config.yaml
arch: "tdnn"
model: "sound classifier"
dataset: "short read English sentences (LibriTTS-R)"
train_examples: 26041
noise_aug: 0.002
time_shift_ms: 50
n_mels: 80
hop_length: 160
input: "mfcc"
spec_augment: true
win_length: 400
targets: ["voice"]
num_classes: 2
norm: "batchnorm"
hidden_act: "relu"
depths: [14]
kernel_size: 5
stem: "single"
widths: [192]
label_smoothing: 0.05
loss: "cross_entropy"
init: "torch_default"
optimizer: "adamw"
learning_rate: 0.0027
beta1: 0.85
beta2: 0.95
eps: 1e-08
max_steps: 15200
batch_size: 256
epochs: 149.4
lr_schedule: "poly"
final_lr_fraction: 0.1
warmup_steps: 300
weight_decay: 0.04
Rows from block 7 of a small sound classifier, named by matrix and row number. Each number is 500 + 40 x the weight over its row's rms, rounded and kept within 0 to 999. All counts start at 0. Numbers have three digits each. After the name is the row's rms in percent of the matrix's.
After each channel's rows are labels from the 100 clips, of 14848, where the channel reaches its highest value: "responds to" is what is common among them. Only what is clearly more common there than usual is listed. The data: short read English sentences (LibriTTS-R). In brackets: how many of the 100.
# conv: pointwise conv (model.blocks.7.conv.weight, 192x192x1), inputs 96-191

conv.8 089:544516444540464523488464483473477493557462513499472522428427476463509458451494500472475490507526430417473538512438428441488556564496438486472467528432524473515486541486549460614432559549485479428527514459443470476460479439474476478509494477505561464490461489509536579492423506472494481431
responds to: voice: male (98)

conv.177 092:522514405517446511478471474440491483542433483478467485439397499507509432436491475469501492497518441428459527504432425416489536532499448511476484498413512452495484523499537461531453513551480463424519499427435450489456454401483502484489496472497520432496442491495510566489403496453498469430
responds to: voice: male (80)

conv.138 098:477502502493517535486510554510574488523495496490514482491485559569514543480526519477505507486468488462674529484496537510503509501482513443542534537464505483479470548629502561519507507476514492447520507484496498521562530507503524486512681591478525545498487520502476507486476498500489522484
responds to: voice: female (88)

conv.32 107:496510419515535463516499428505436525515544448516535441403454498483480481419511511511440573495517438518439512507509489446515528526519493537494449485500510440489502496469529488518536447500580523536442441467551547488463550428505488524570470495544534536501477449493471513496516521451530529417
responds to: voice: female (100)

conv.24 103:508464475467562494504521508445506533484586492502630491494469492511518503464514494461441551501456507509512455440503490461508489482538486470497451493494530486494502409488456506486547458456547530550472488470597620502527578484494497501526507489480449588497446503504440455507489501468502550472
responds to: voice: female (100)

conv.13 089:491481421520491490450525513452499468515487504452472515462411547550507442420486459433494464461517462407502525492413440443471537509523467499489504488396496463468459488493514492507464508518483470444504515418442460526494415422540551462473498515478514403461440518470493535467371476441455518423
responds to: voice: female (87)

conv.53 113:502458634450484499493468498488499481451496507493495509626571521530490466638480490535493466488472595481515456474516492525492454451462474472483511467506460570497497488515467486441538506470460481494496504542496490465530469568479493491468490473472453466497527510474527477493488479529485514627
responds to: voice: male (100)

conv.23 106:523447438425530536491522516488547506422530531500549505458474519526557530430501490483496546493455446559521422472518540444488401426515508472573489493546489437507489396503429541442531502416527513572505523493557560485508556451503521489514514517487422567479480515485426409507540501457502532457
responds to: voice: female (99)

conv.22 094:476533461532530548492582547514565500527520537498511491476473573575568582449510521435505495472540448502562528551536555474486507520527577527539493564493545476468481534557521599503500533517501505491522515479471488593545501497593623494527586604548527498474468499516451507484510501461484532475
responds to: voice: female (95)

conv.70 115:458493497497482476492486445494372496488499378492484381501498499506390485491471476467467457509515510513437491478464481494479496501465469497467479493496459486507505508475502472485495493520433471515476374474489482467487467492477500480444442484501482470497483381478531493513487499488500501502
responds to: the word "and" (26)

conv.98 102:415474492466535499417513505488489466475517459411503468505467580572475515497439423484460460453490519486559498477503539472416492490489520479513482518479510496452450490601482540511516493490466423486480486482499499526534480473543557414457551529467480496427471483458511506457476445458425552497
responds to: voice: female (91)

conv.187 088:545484460490493576481535566457586501492509516495492509464435531551568588453491477493513513470488456495626517508528550453488482506498526442624508518473525454508487510565487595476480506497514478524521550452514531527528539461517558495463636575494484557469447538506497505469449472480478526454
responds to: voice: female (95)

conv.104 103:522518458517528453564501420480401533510524425549524451472465508486439488466566580514437534550498480479476524487499464470542515518500497519477454515496520484528570501502499483500521459483521546498440427474515524486495507457484490556541474482516512510552502427553484506554513562462548533475
responds to: voice: female (100)