Weights of a small sound classifier: adamw at rate 0.0027.
Rows from block 11 of a small sound classifier, named by matrix and row number. Each number is 200 + 20 x the weight over its row's rms, rounded and kept within 0 to 999. All counts start at 0. After the name is the row's rms in percent of the matrix's.
After each channel's rows are labels from the 100 clips, of 14848, where the channel reaches its highest value: "strongest on" is what is common among them. Only what is clearly more common there than usual is listed. The data: short read English sentences (LibriTTS-R). In brackets: how many of the 100.
# conv: pointwise conv (model.blocks.11.conv.weight, 192x192x1), inputs 0-95

conv.50,112,201,207,193,229,209,198,199,199,214,194,214,172,183,171,156,176,183,221,211,188,208,209,171,182,207,209,223,218,214,215,209,189,178,203,204,170,170,209,157,204,207,212,169,191,201,195,192,215,200,193,205,195,167,208,212,190,205,185,155,201,212,197,166,203,212,215,209,209,207,203,209,157,190,186,173,219,221,208,214,223,166,186,206,216,215,184,212,211,190,221,208,178,210,161,227,198
strongest on: voice: female (98)

conv.158,099,191,187,242,198,220,197,208,209,195,205,184,188,196,224,201,192,196,146,148,197,199,183,166,230,194,237,191,194,188,169,179,214,196,173,214,214,168,186,200,192,192,197,192,169,190,191,184,229,211,225,191,192,206,192,198,183,213,208,207,209,189,229,165,218,171,228,165,188,213,200,164,198,220,233,198,184,174,229,185,197,194,204,196,196,206,176,193,195,193,192,232,182,175,191,188,204
strongest on: voice: male (85)

conv.188,093,153,159,212,197,178,197,226,170,220,203,192,201,164,210,201,176,157,244,235,219,193,224,209,188,174,216,220,211,183,218,189,188,193,209,195,196,191,196,195,161,174,205,190,224,223,196,207,164,184,190,193,217,191,196,177,225,170,170,218,165,242,195,211,202,219,219,217,205,174,210,213,225,202,201,217,173,233,201,215,199,177,168,192,204,200,167,185,211,211,219,158,160,208,230,211,199
strongest on: voice: female (100)

conv.132,093,152,165,222,173,183,187,207,167,208,180,175,188,170,222,206,176,174,240,238,210,186,202,198,183,167,211,192,201,198,205,203,182,202,218,183,195,186,199,178,168,173,195,199,244,181,181,220,171,186,210,190,202,167,191,170,211,190,152,211,165,208,190,198,211,201,209,219,194,180,193,194,225,240,178,213,175,211,222,199,214,182,164,192,202,206,175,180,192,236,193,146,172,202,211,195,198
strongest on: voice: female (100)

conv.118,088,156,171,202,182,176,187,208,167,211,200,190,176,165,212,210,205,163,229,223,217,202,214,189,221,163,244,209,197,166,214,172,185,188,204,204,189,176,174,213,156,156,200,186,216,215,193,213,161,186,190,193,211,209,203,181,215,185,205,229,170,226,194,185,220,213,235,209,203,175,191,214,223,205,216,211,197,223,199,214,201,168,167,201,188,185,177,184,213,194,219,196,171,206,230,204,205
strongest on: voice: female (98)

conv.164,103,184,199,210,187,199,165,210,178,196,172,175,164,190,217,205,197,169,232,234,214,180,218,164,205,193,220,196,197,184,215,180,164,190,207,190,192,177,181,141,200,193,166,173,225,215,194,220,196,177,202,190,212,145,191,203,201,169,144,211,207,215,176,181,205,214,205,223,201,206,174,205,212,221,210,210,165,208,190,205,211,159,187,181,197,202,188,179,193,211,188,153,180,201,224,197,197
strongest on: voice: female (100)

conv.157,094,222,206,156,207,211,179,214,233,207,195,186,216,188,186,163,203,154,197,200,148,193,198,220,211,208,229,206,189,162,204,152,210,235,189,185,219,213,157,207,207,208,177,234,205,214,212,186,210,178,226,185,214,189,194,197,159,195,188,177,203,208,199,215,218,199,226,207,210,208,181,195,167,144,205,180,178,194,208,211,178,194,200,214,207,208,190,190,199,189,212,189,187,206,189,206,204
strongest on: voice: male (99)

conv.79,094,219,204,180,200,201,216,180,230,209,207,196,194,197,220,208,183,218,177,190,193,197,210,165,228,198,248,206,205,167,196,166,212,214,212,210,249,184,180,183,207,203,222,197,200,212,176,205,192,199,238,212,175,220,199,203,222,202,178,202,228,200,209,157,250,194,229,201,205,189,212,162,211,181,237,187,164,200,170,209,185,202,196,172,198,178,178,213,199,193,202,167,184,196,218,206,207
strongest on: voice: male (93)

conv.111,098,218,216,221,218,182,209,168,196,179,200,177,199,206,176,188,189,235,185,199,192,192,177,176,188,214,178,197,197,209,164,205,184,171,183,194,171,192,204,164,221,214,181,171,204,190,215,182,169,204,180,199,163,174,206,208,197,199,214,170,200,159,197,184,171,170,150,168,183,168,191,208,181,205,208,189,216,168,181,175,166,212,215,190,167,186,220,207,209,178,195,204,212,186,195,184,191
strongest on: voice: male (73)

conv.54,093,205,189,229,218,208,189,204,224,208,187,185,230,185,217,193,178,191,186,173,198,173,193,223,183,182,225,211,213,217,200,206,219,220,200,184,239,217,212,215,185,178,186,229,213,193,171,203,208,194,259,211,222,206,208,181,180,202,202,194,191,219,212,208,235,199,235,197,199,214,182,161,191,223,189,210,182,194,228,211,221,198,175,173,199,231,167,186,193,219,206,186,160,206,185,208,199
strongest on: voice: male (91)

conv.69,091,225,207,230,207,222,176,190,223,225,187,176,217,193,203,213,203,258,197,185,205,171,208,224,195,209,208,223,222,264,216,266,208,215,196,169,208,230,261,207,213,215,181,227,202,199,166,211,216,161,231,213,236,198,219,205,206,177,232,206,203,201,201,223,218,216,231,195,206,219,182,185,212,228,177,207,238,215,225,213,187,224,204,169,207,217,200,188,198,205,208,234,196,214,183,211,198
strongest on: voice: female (98)

conv.57,112,193,205,182,223,213,202,212,195,209,207,217,186,184,160,149,186,179,216,203,178,208,210,179,187,200,197,222,217,203,217,206,191,183,204,201,169,180,204,166,205,202,215,173,191,199,204,177,222,209,181,204,208,171,209,206,193,199,190,139,206,217,198,185,197,215,209,210,205,213,206,208,144,184,192,178,222,218,214,212,225,184,182,211,216,215,183,212,210,174,213,205,179,208,163,219,202
strongest on: voice: female (96)

conv.156,108,206,214,190,225,223,198,204,207,220,205,220,171,187,182,183,176,171,230,216,167,211,214,169,197,219,216,214,207,206,222,211,188,188,203,203,170,170,210,167,214,218,212,172,200,196,199,174,222,212,196,199,206,170,212,218,193,210,186,157,215,202,203,160,197,213,211,211,219,216,205,217,174,190,198,183,218,218,217,216,220,163,187,216,224,219,183,204,209,180,217,207,183,223,173,225,202
strongest on: voice: female (94)

conv.128,103,189,205,220,207,182,146,146,179,199,150,162,175,185,213,216,185,190,203,202,205,164,188,176,198,200,187,207,195,202,192,206,176,169,198,189,187,193,197,179,206,194,176,148,207,178,162,215,157,173,177,204,172,170,206,206,213,180,179,216,205,165,207,194,176,190,182,194,192,159,169,196,212,220,202,201,195,192,176,190,184,183,189,136,203,174,192,184,182,221,203,173,187,201,193,198,202
strongest on: voice: female (98)

conv.1,091,212,212,149,198,194,164,211,232,210,170,177,231,192,200,172,194,172,222,208,159,180,207,223,196,204,210,207,198,167,207,171,208,236,195,190,217,232,167,221,203,199,170,249,210,214,197,201,208,183,230,196,220,187,206,197,156,193,189,189,186,215,195,232,217,217,209,205,200,203,168,190,171,141,182,198,182,200,203,209,199,190,194,195,211,207,185,193,205,195,206,172,189,207,194,214,201
strongest on: voice: male (98)

conv.171,117,191,208,187,227,200,193,216,203,216,200,214,143,191,195,200,183,190,212,211,200,216,206,147,187,208,198,212,210,216,206,211,176,149,201,211,158,149,207,152,205,212,203,148,209,215,207,193,215,209,188,202,203,152,207,204,187,191,167,194,207,207,203,160,188,217,211,211,212,218,205,212,192,183,201,193,191,213,214,214,215,161,184,204,213,214,182,209,212,194,213,185,193,218,180,217,202
strongest on: voice: female (95)

conv.147,106,196,215,182,221,218,202,210,217,218,201,224,168,182,186,179,179,166,224,211,181,208,215,165,193,221,221,223,218,208,224,210,184,175,204,200,180,161,206,168,217,216,214,174,206,205,201,179,220,208,187,203,204,170,213,209,190,207,188,173,213,210,200,163,202,222,216,209,218,222,211,224,178,185,200,184,207,213,221,216,220,160,185,209,232,222,184,213,209,195,220,208,186,222,177,222,200
strongest on: voice: female (94)

conv.77,098,189,193,187,182,192,225,230,211,192,223,215,200,220,221,197,212,214,155,162,196,233,215,195,244,189,244,183,187,161,185,161,208,211,195,221,213,196,172,200,196,186,201,200,183,219,234,180,203,231,213,193,209,203,181,201,212,223,205,219,227,203,216,183,221,200,223,196,210,196,221,166,219,157,256,166,194,193,203,196,195,214,212,239,199,197,196,206,195,152,187,218,210,207,195,204,203
strongest on: voice: male (95)

conv.103,090,196,189,152,226,195,230,217,239,235,227,254,188,180,158,174,203,181,220,180,188,219,217,201,199,188,195,223,228,208,229,211,192,213,207,214,207,195,211,217,189,207,232,204,198,249,210,177,209,206,204,214,227,215,228,174,201,196,188,161,190,217,197,193,207,228,211,217,234,196,236,237,169,172,178,190,171,225,202,238,217,197,177,234,220,205,187,217,232,197,224,177,168,236,197,232,201
strongest on: voice: female (99)

conv.8,101,199,182,189,189,194,218,224,211,188,216,222,184,215,216,196,203,181,160,169,195,225,207,173,243,188,237,192,173,169,195,170,207,193,192,219,191,190,163,203,187,181,204,183,168,221,230,177,198,220,210,184,197,207,170,198,204,220,201,212,206,203,219,176,213,189,225,192,197,189,210,185,202,167,253,166,182,196,214,197,182,206,211,236,185,189,204,209,209,156,186,229,211,201,206,195,199
strongest on: voice: male (98)

conv.72,108,209,193,187,192,181,203,209,205,172,196,211,202,230,207,200,204,187,164,167,194,225,178,187,222,188,226,172,162,171,165,173,205,186,168,217,192,191,169,198,189,190,194,192,164,200,220,171,184,219,196,167,176,191,166,194,199,217,197,200,198,175,224,184,210,175,215,172,175,178,199,189,204,160,232,174,180,181,193,171,167,209,214,228,173,184,208,204,190,165,176,231,217,178,204,172,195
strongest on: voice: male (97)

conv.150,102,179,196,214,190,176,148,154,173,194,157,169,193,197,208,209,186,189,209,210,204,179,186,186,189,200,199,201,201,206,184,211,178,181,206,194,183,195,211,169,194,200,161,172,209,157,166,215,156,185,185,209,174,158,203,197,213,191,166,217,195,163,211,189,193,187,199,196,169,158,157,206,215,222,195,207,196,203,182,189,182,187,187,162,190,172,192,166,156,216,203,179,183,196,204,204,194
strongest on: voice: female (99)

conv.45,090,197,193,162,229,198,217,208,233,232,224,255,181,183,158,166,215,171,225,179,186,225,221,198,203,201,201,225,227,215,232,202,195,208,200,214,199,189,211,220,197,209,232,197,183,244,201,181,214,214,204,217,223,210,223,185,206,201,182,164,204,227,195,199,218,226,204,217,230,198,239,240,160,173,185,191,169,223,197,228,225,197,185,231,230,208,183,229,234,200,223,190,181,225,206,225,203
strongest on: voice: female (99)

conv.127,109,202,186,173,186,173,190,202,189,164,178,208,208,234,205,204,206,163,166,162,182,212,173,200,198,197,196,184,157,171,166,168,187,194,168,211,173,206,165,199,191,196,197,196,163,181,209,192,186,209,190,160,173,185,158,198,211,215,187,201,187,170,217,199,196,170,194,170,168,169,203,197,201,173,210,178,178,172,186,163,166,208,207,212,172,188,198,193,186,179,169,203,213,177,196,171,198
strongest on: voice: male (96)

conv.116,101,198,193,195,199,204,227,220,201,208,222,183,181,198,158,171,187,165,203,190,187,172,206,177,211,198,221,195,195,138,208,130,203,180,180,162,201,183,128,188,202,195,201,188,199,208,229,189,216,172,192,167,223,207,178,215,200,186,196,186,209,227,176,179,196,206,209,203,215,206,206,208,186,154,215,197,196,195,216,210,192,206,203,237,197,211,204,205,202,176,198,197,206,204,227,203,200
strongest on: voice: male (83)

conv.124,087,200,195,158,223,202,236,213,243,231,231,253,206,186,179,176,208,174,219,184,179,221,216,199,209,191,204,223,225,200,219,204,192,218,209,218,196,193,198,202,198,200,221,194,194,244,213,166,204,222,212,219,224,208,220,186,220,203,181,169,192,223,208,189,217,227,220,223,225,198,234,235,180,175,183,185,160,226,205,238,210,208,193,236,232,210,193,230,237,193,225,174,177,228,195,219,202
strongest on: voice: female (97)

conv.93,106,189,203,214,197,182,151,142,172,191,152,180,181,197,205,211,193,194,195,201,199,177,188,177,182,201,186,203,197,201,185,212,167,161,204,197,178,180,206,173,197,203,186,156,202,166,160,209,162,185,174,198,173,173,207,208,204,189,178,200,203,150,215,184,187,185,182,188,178,168,169,206,206,221,202,199,195,187,171,180,177,191,190,140,199,165,193,183,179,216,200,180,197,187,202,200,200
strongest on: voice: female (99)

conv.122,090,217,203,197,193,211,218,215,234,195,223,188,196,203,220,183,207,202,174,189,194,197,200,179,244,209,253,200,196,166,197,158,216,218,180,207,242,195,164,202,210,210,211,203,194,202,207,175,217,214,227,186,194,226,196,211,202,206,193,216,239,204,215,183,214,197,228,197,196,209,208,176,198,158,262,176,178,193,198,201,178,211,208,210,190,181,177,198,205,166,205,183,185,185,189,198,218
strongest on: voice: male (93)

conv.0,105,207,199,169,205,171,183,203,204,171,182,210,212,235,205,194,197,162,165,155,182,205,175,201,181,192,188,191,166,170,179,172,181,193,165,209,174,205,169,201,197,200,191,195,149,194,209,187,182,209,191,155,184,177,160,189,197,207,183,193,183,181,206,200,196,176,193,171,176,173,199,197,191,165,198,172,176,174,193,170,168,205,197,216,175,185,201,190,200,166,181,200,210,179,189,170,202
strongest on: voice: male (94)

conv.131,110,188,200,195,187,192,152,180,181,197,170,163,166,190,214,214,196,195,229,226,201,173,194,177,205,195,208,198,200,199,201,198,162,191,206,180,191,178,190,131,205,200,156,185,228,190,191,213,189,178,204,202,198,143,201,203,194,177,154,204,205,197,189,192,201,200,202,206,188,198,160,222,198,212,210,217,177,196,179,195,198,169,184,166,198,179,193,166,175,209,186,149,191,199,215,187,196
strongest on: voice: female (99)

conv.2,097,198,220,237,219,188,207,203,197,216,191,219,218,210,207,215,214,253,193,215,231,231,213,206,201,216,200,229,215,218,222,210,208,196,216,245,191,202,214,214,211,216,201,201,204,216,212,232,191,241,195,209,214,191,216,206,221,230,233,192,197,213,275,200,183,208,188,201,210,201,203,175,189,229,219,216,211,221,202,208,192,197,194,189,208,209,195,207,225,218,205,220,183,224,182,210,207
strongest on: voice: female (97)

conv.66,107,203,217,190,222,218,199,209,212,216,203,225,184,188,176,173,174,166,232,207,166,206,206,178,195,213,211,221,220,217,212,212,197,189,198,201,171,174,210,173,212,221,200,177,198,194,210,171,231,201,193,198,201,179,206,218,195,208,193,161,216,206,199,158,195,219,212,216,215,216,207,213,169,187,210,184,224,212,219,218,216,160,182,207,222,216,179,200,214,183,207,218,185,220,165,223,200
strongest on: voice: female (94)

conv.11,093,207,204,152,195,208,214,218,225,197,212,188,198,200,199,167,205,174,178,186,182,196,198,190,245,210,258,203,191,167,189,162,210,219,176,201,232,192,156,218,209,210,194,219,189,204,202,186,222,198,224,178,199,211,192,198,186,208,188,185,215,206,205,192,223,199,241,196,205,222,194,173,176,150,237,175,166,189,187,205,175,208,196,213,201,192,183,186,200,180,211,176,185,190,186,197,199
strongest on: voice: male (96)

conv.185,096,183,186,226,211,164,202,182,185,196,194,226,223,213,213,214,212,239,171,178,226,242,201,210,187,200,189,216,202,205,205,207,198,203,213,260,177,212,217,206,195,205,201,205,173,203,203,207,170,259,195,213,189,182,200,182,217,243,211,195,178,197,260,210,179,202,178,191,198,173,200,175,192,221,203,212,198,207,192,198,182,199,197,192,207,204,196,210,222,201,210,207,184,222,168,210,198
strongest on: voice: male (96)

conv.181,107,199,208,186,224,216,201,207,213,219,200,221,183,179,171,175,178,168,221,212,178,205,212,178,201,211,218,221,218,217,220,203,187,182,198,204,169,163,210,164,218,210,205,180,191,199,201,173,226,206,198,206,209,172,212,215,195,203,183,160,210,207,198,162,195,219,217,206,209,218,207,220,162,183,198,172,222,215,218,215,217,167,183,209,224,224,188,210,213,185,208,212,175,217,171,225,201
strongest on: voice: female (94)

conv.75,108,195,185,196,191,186,203,213,187,170,198,219,195,224,213,211,200,179,167,165,201,216,186,185,222,183,214,171,159,160,188,156,196,184,177,214,178,191,157,195,190,185,198,185,169,193,213,184,192,218,184,153,186,194,155,194,214,222,204,209,202,180,219,184,190,179,203,181,182,176,196,192,203,163,236,176,194,192,198,180,168,204,212,221,175,191,215,203,196,162,174,228,210,182,206,177,198
strongest on: voice: male (98)

conv.184,097,192,211,229,217,182,202,197,197,214,188,218,222,211,211,216,202,246,193,181,219,236,208,204,202,226,195,228,204,203,212,207,200,205,207,253,178,208,210,208,200,218,203,208,186,208,214,207,180,250,193,203,206,193,212,202,205,235,218,185,196,201,279,207,177,202,193,198,206,184,202,184,195,222,211,218,211,223,197,217,191,194,197,181,206,209,198,213,230,209,219,216,193,216,175,209,195
strongest on: voice: male (81)

conv.64,099,198,199,232,207,155,206,200,196,188,184,217,222,204,209,215,194,207,173,164,206,236,182,208,180,212,196,199,179,204,192,194,191,194,188,249,171,200,193,214,201,201,190,207,167,187,198,198,163,255,183,185,188,182,192,181,220,239,212,203,172,182,263,208,180,188,183,185,192,171,199,206,202,209,198,202,209,193,209,185,187,205,203,185,186,192,194,209,218,192,196,209,193,191,176,191,193
strongest on: voice: male (98)

conv.99,099,187,195,209,200,199,176,205,192,200,172,165,177,186,218,214,199,174,244,234,217,176,215,175,210,195,222,202,197,169,205,181,175,190,214,186,198,178,172,150,202,204,158,190,236,210,210,211,204,177,196,188,203,149,186,201,216,181,144,214,209,226,173,190,195,200,207,215,204,194,174,213,223,213,218,214,162,203,196,202,209,171,183,190,193,189,183,169,187,211,187,158,192,207,238,187,196
strongest on: voice: female (100)

conv.183,100,223,212,187,194,197,197,203,204,188,204,194,205,202,186,212,189,166,205,215,183,184,196,183,176,210,165,186,185,169,203,156,167,170,179,187,160,188,171,196,213,210,205,179,212,190,208,196,186,211,158,157,187,187,171,216,224,205,183,181,193,203,203,187,160,187,148,186,188,178,194,215,181,170,201,189,186,190,180,193,174,195,200,205,170,197,213,203,212,187,195,184,219,182,192,187,209
strongest on: voice: male (95)

conv.155,111,188,199,206,219,195,186,216,193,201,195,220,138,192,201,209,202,186,228,218,200,207,209,147,193,204,205,212,202,206,215,210,177,166,200,208,176,146,204,156,202,196,206,154,216,214,196,205,210,203,198,199,218,153,200,191,181,174,147,189,204,213,191,162,197,204,218,209,207,216,203,198,186,218,194,202,179,216,225,213,196,165,184,205,209,208,190,213,225,212,210,163,182,217,198,198,193
strongest on: voice: female (97)

conv.133,091,190,185,181,209,191,178,206,216,190,178,187,232,178,203,184,186,181,180,184,176,189,193,229,187,188,218,192,207,189,186,193,205,243,189,195,230,222,191,222,191,182,192,264,197,183,180,201,186,184,245,205,203,198,193,177,171,195,190,204,174,202,191,226,262,190,239,181,188,211,192,174,198,190,156,206,188,207,209,198,198,189,165,194,188,206,168,187,180,199,215,177,171,193,170,190,206
strongest on: voice: male (99)

conv.56,091,198,204,208,184,211,196,208,190,194,191,178,188,200,206,202,205,157,225,228,206,181,200,189,221,198,224,182,181,150,199,158,173,188,209,177,178,183,153,174,201,204,193,187,218,208,201,200,193,171,182,173,213,161,182,209,203,176,150,216,203,229,168,196,206,194,224,199,198,190,195,225,223,216,224,213,158,190,202,208,206,184,186,205,190,193,191,183,183,195,184,163,193,200,248,183,198
strongest on: voice: female (99)

conv.84,110,198,188,181,178,179,197,202,194,178,190,210,191,220,210,208,195,165,162,167,194,224,187,179,214,196,230,177,161,167,179,165,199,192,173,215,189,194,158,195,185,195,194,190,173,191,207,187,192,213,197,156,188,197,154,191,200,216,197,212,196,184,212,181,201,176,208,173,183,176,194,200,200,158,230,182,178,183,190,182,172,205,216,217,175,185,209,195,191,173,164,224,224,181,201,168,202
strongest on: voice: male (97)

conv.187,115,206,206,174,199,193,216,226,226,184,222,214,199,213,213,186,201,175,153,155,184,221,194,189,211,202,227,187,178,157,168,147,207,192,165,210,205,197,154,201,205,206,203,194,171,217,239,172,203,211,213,182,210,205,175,201,184,209,201,203,209,210,212,191,201,180,214,173,196,193,206,184,201,153,220,174,188,180,213,190,187,206,200,241,174,204,191,204,202,147,183,208,204,187,196,191,205
strongest on: voice: male (93)

conv.31,093,163,172,224,171,181,192,208,171,210,179,175,191,171,226,211,170,175,244,231,209,180,201,203,180,176,206,191,203,197,209,198,188,204,221,176,191,179,198,173,166,166,197,192,239,180,185,230,184,178,213,199,206,158,192,169,208,183,159,218,168,209,188,205,215,202,203,221,184,182,190,188,220,232,181,215,173,202,231,203,210,184,173,200,195,198,178,175,185,244,192,152,176,209,203,196,198
strongest on: voice: female (100)

conv.23,095,181,193,215,172,196,174,197,181,201,163,169,178,194,223,216,189,165,245,241,206,176,216,180,200,192,219,204,196,193,210,190,164,187,211,184,183,180,189,152,189,194,180,175,246,187,186,214,191,178,195,196,199,144,199,202,206,176,137,207,202,200,187,194,197,209,204,221,206,192,172,182,216,229,221,212,163,212,196,201,208,176,176,184,201,187,176,153,178,224,198,149,188,201,211,200,196
strongest on: voice: female (100)

conv.126,098,199,198,180,198,207,221,217,215,203,226,179,197,185,162,168,187,164,188,192,173,187,214,186,222,202,230,200,186,138,209,137,217,206,169,190,219,185,139,199,199,205,198,198,200,207,225,171,212,192,211,176,213,212,180,211,187,189,199,176,226,210,193,184,198,200,219,193,203,214,211,189,168,138,235,190,194,206,214,206,179,191,189,221,199,196,180,195,206,185,198,188,186,194,199,201,213
strongest on: voice: male (92)

conv.33,117,184,197,204,224,199,194,211,209,211,192,212,136,191,197,199,193,187,228,218,210,214,206,146,198,196,214,212,198,202,211,201,181,169,195,213,178,143,205,155,202,205,205,160,223,217,208,202,206,205,205,203,214,152,196,197,192,180,156,188,205,215,193,153,205,207,221,208,207,207,208,213,184,208,197,205,181,210,222,207,204,156,186,204,209,203,188,209,225,204,207,165,190,219,204,201,195
strongest on: voice: female (96)

conv.106,087,207,205,163,240,212,219,218,238,224,226,248,185,192,198,187,197,166,232,212,176,235,222,188,207,223,224,223,212,203,220,184,185,203,204,220,186,182,203,181,214,216,220,189,205,229,208,197,223,223,203,203,217,180,218,215,216,206,166,171,229,223,201,177,222,226,225,210,233,224,242,234,174,176,205,201,151,218,215,226,215,178,201,229,229,209,201,235,231,198,221,170,197,234,199,224,198
strongest on: voice: female (96)

conv.149,096,205,187,185,207,199,200,189,227,195,210,191,198,192,233,194,185,202,168,173,213,198,204,186,226,187,255,203,204,178,199,169,210,217,202,202,251,186,183,195,192,184,205,206,189,204,174,200,183,203,232,207,177,206,196,179,203,205,175,223,210,187,212,165,255,197,233,192,197,193,220,175,223,185,231,190,173,204,185,194,180,206,191,160,202,179,188,214,196,198,211,175,181,192,221,204,200
strongest on: voice: male (93)

conv.39,103,182,185,151,205,176,207,198,221,189,211,196,215,203,200,168,202,184,170,170,176,185,189,233,203,186,231,187,192,173,181,184,201,244,179,188,244,211,182,212,180,186,218,238,188,189,177,189,182,195,227,193,185,217,191,158,211,196,180,203,191,195,200,217,250,181,235,182,179,185,219,168,186,177,185,190,180,203,180,178,195,205,190,190,176,186,167,193,180,183,193,158,171,179,173,196,196
strongest on: voice: male (99)

conv.138,106,189,198,204,229,195,165,204,200,207,164,213,153,191,218,213,199,185,232,228,206,200,217,160,184,204,201,217,194,198,228,194,182,202,199,193,188,145,200,160,197,197,212,183,221,209,185,200,211,180,218,183,209,147,195,195,186,159,147,195,203,212,186,165,209,212,216,220,208,210,206,197,196,223,191,203,167,226,214,210,203,162,184,174,213,202,187,203,227,215,218,167,184,222,205,207,206
strongest on: voice: female (100)

conv.74,106,196,191,205,182,182,201,203,205,172,199,217,205,212,212,199,217,203,154,164,208,218,187,186,235,192,228,174,165,173,171,181,203,191,174,220,189,197,177,209,184,194,193,198,162,192,214,174,190,219,206,177,176,208,166,187,201,218,207,213,206,177,222,186,204,182,215,170,174,179,201,179,202,173,238,165,201,184,188,167,167,213,219,225,171,181,203,201,185,170,169,239,218,180,201,176,197
strongest on: voice: male (96)

conv.112,103,176,156,202,201,167,216,208,198,184,211,239,228,204,212,200,187,168,162,140,198,247,186,214,189,174,186,200,176,203,189,202,188,208,174,242,177,220,201,201,166,170,195,207,133,186,213,204,187,235,186,181,167,167,178,169,229,224,183,194,164,181,223,212,185,172,179,170,183,181,212,193,199,197,185,173,190,195,214,187,191,212,207,226,177,196,198,210,202,179,187,199,201,189,179,193,196
strongest on: voice: male (98)

conv.30,105,215,200,156,194,179,193,225,210,182,198,212,203,231,200,188,187,143,161,169,174,207,190,191,188,190,193,187,162,176,186,161,180,187,176,203,175,196,171,200,196,191,199,190,164,202,212,190,182,202,184,157,198,187,162,195,207,209,178,197,181,182,213,196,198,186,191,171,190,175,199,204,193,153,199,184,180,194,207,192,171,198,206,223,174,189,198,203,208,167,187,191,214,195,192,176,197
strongest on: voice: male (86)

conv.34,093,209,199,178,195,212,207,207,232,198,212,194,184,208,209,190,209,200,171,178,193,211,199,166,257,210,254,201,195,180,198,172,206,214,195,212,236,169,175,200,206,200,197,206,191,202,208,189,223,206,235,195,198,216,196,203,189,210,184,205,239,193,213,152,232,210,225,203,197,210,205,175,198,167,256,166,177,194,186,192,182,194,202,215,203,183,182,188,200,178,207,185,195,200,207,207,208
strongest on: voice: male (92)

conv.92,106,209,199,161,199,184,199,221,208,182,199,217,208,233,205,189,189,143,164,162,186,214,193,191,190,196,200,182,164,172,191,166,182,191,165,207,180,202,159,197,199,194,198,199,158,210,216,192,188,208,184,158,196,180,165,192,205,210,182,203,185,186,210,198,198,185,192,167,198,175,202,206,202,154,204,179,171,184,207,198,169,202,209,224,175,194,197,199,202,165,181,190,216,187,198,177,200
strongest on: voice: male (94)

conv.88,110,207,191,196,185,184,197,203,195,174,195,216,199,227,208,210,210,176,164,167,197,223,183,189,221,187,220,170,161,171,180,158,201,191,181,214,184,196,165,206,190,193,197,189,161,196,214,181,183,215,198,164,176,204,152,189,212,215,204,209,202,171,223,183,196,179,212,174,183,174,200,195,199,161,229,180,193,179,192,178,165,205,210,227,171,181,209,195,194,167,163,234,211,182,206,166,193
strongest on: voice: male (97)

conv.46,105,201,211,185,224,225,198,208,218,224,195,225,169,180,183,180,177,167,226,219,180,211,213,169,197,219,219,213,218,212,226,200,189,181,200,200,176,160,212,160,210,214,216,170,205,196,208,187,232,212,188,196,212,176,206,220,183,198,182,174,214,206,200,159,203,211,208,211,221,227,212,226,175,197,209,188,210,220,222,214,213,161,182,216,231,217,189,214,218,189,211,211,182,223,172,225,202
strongest on: voice: female (93)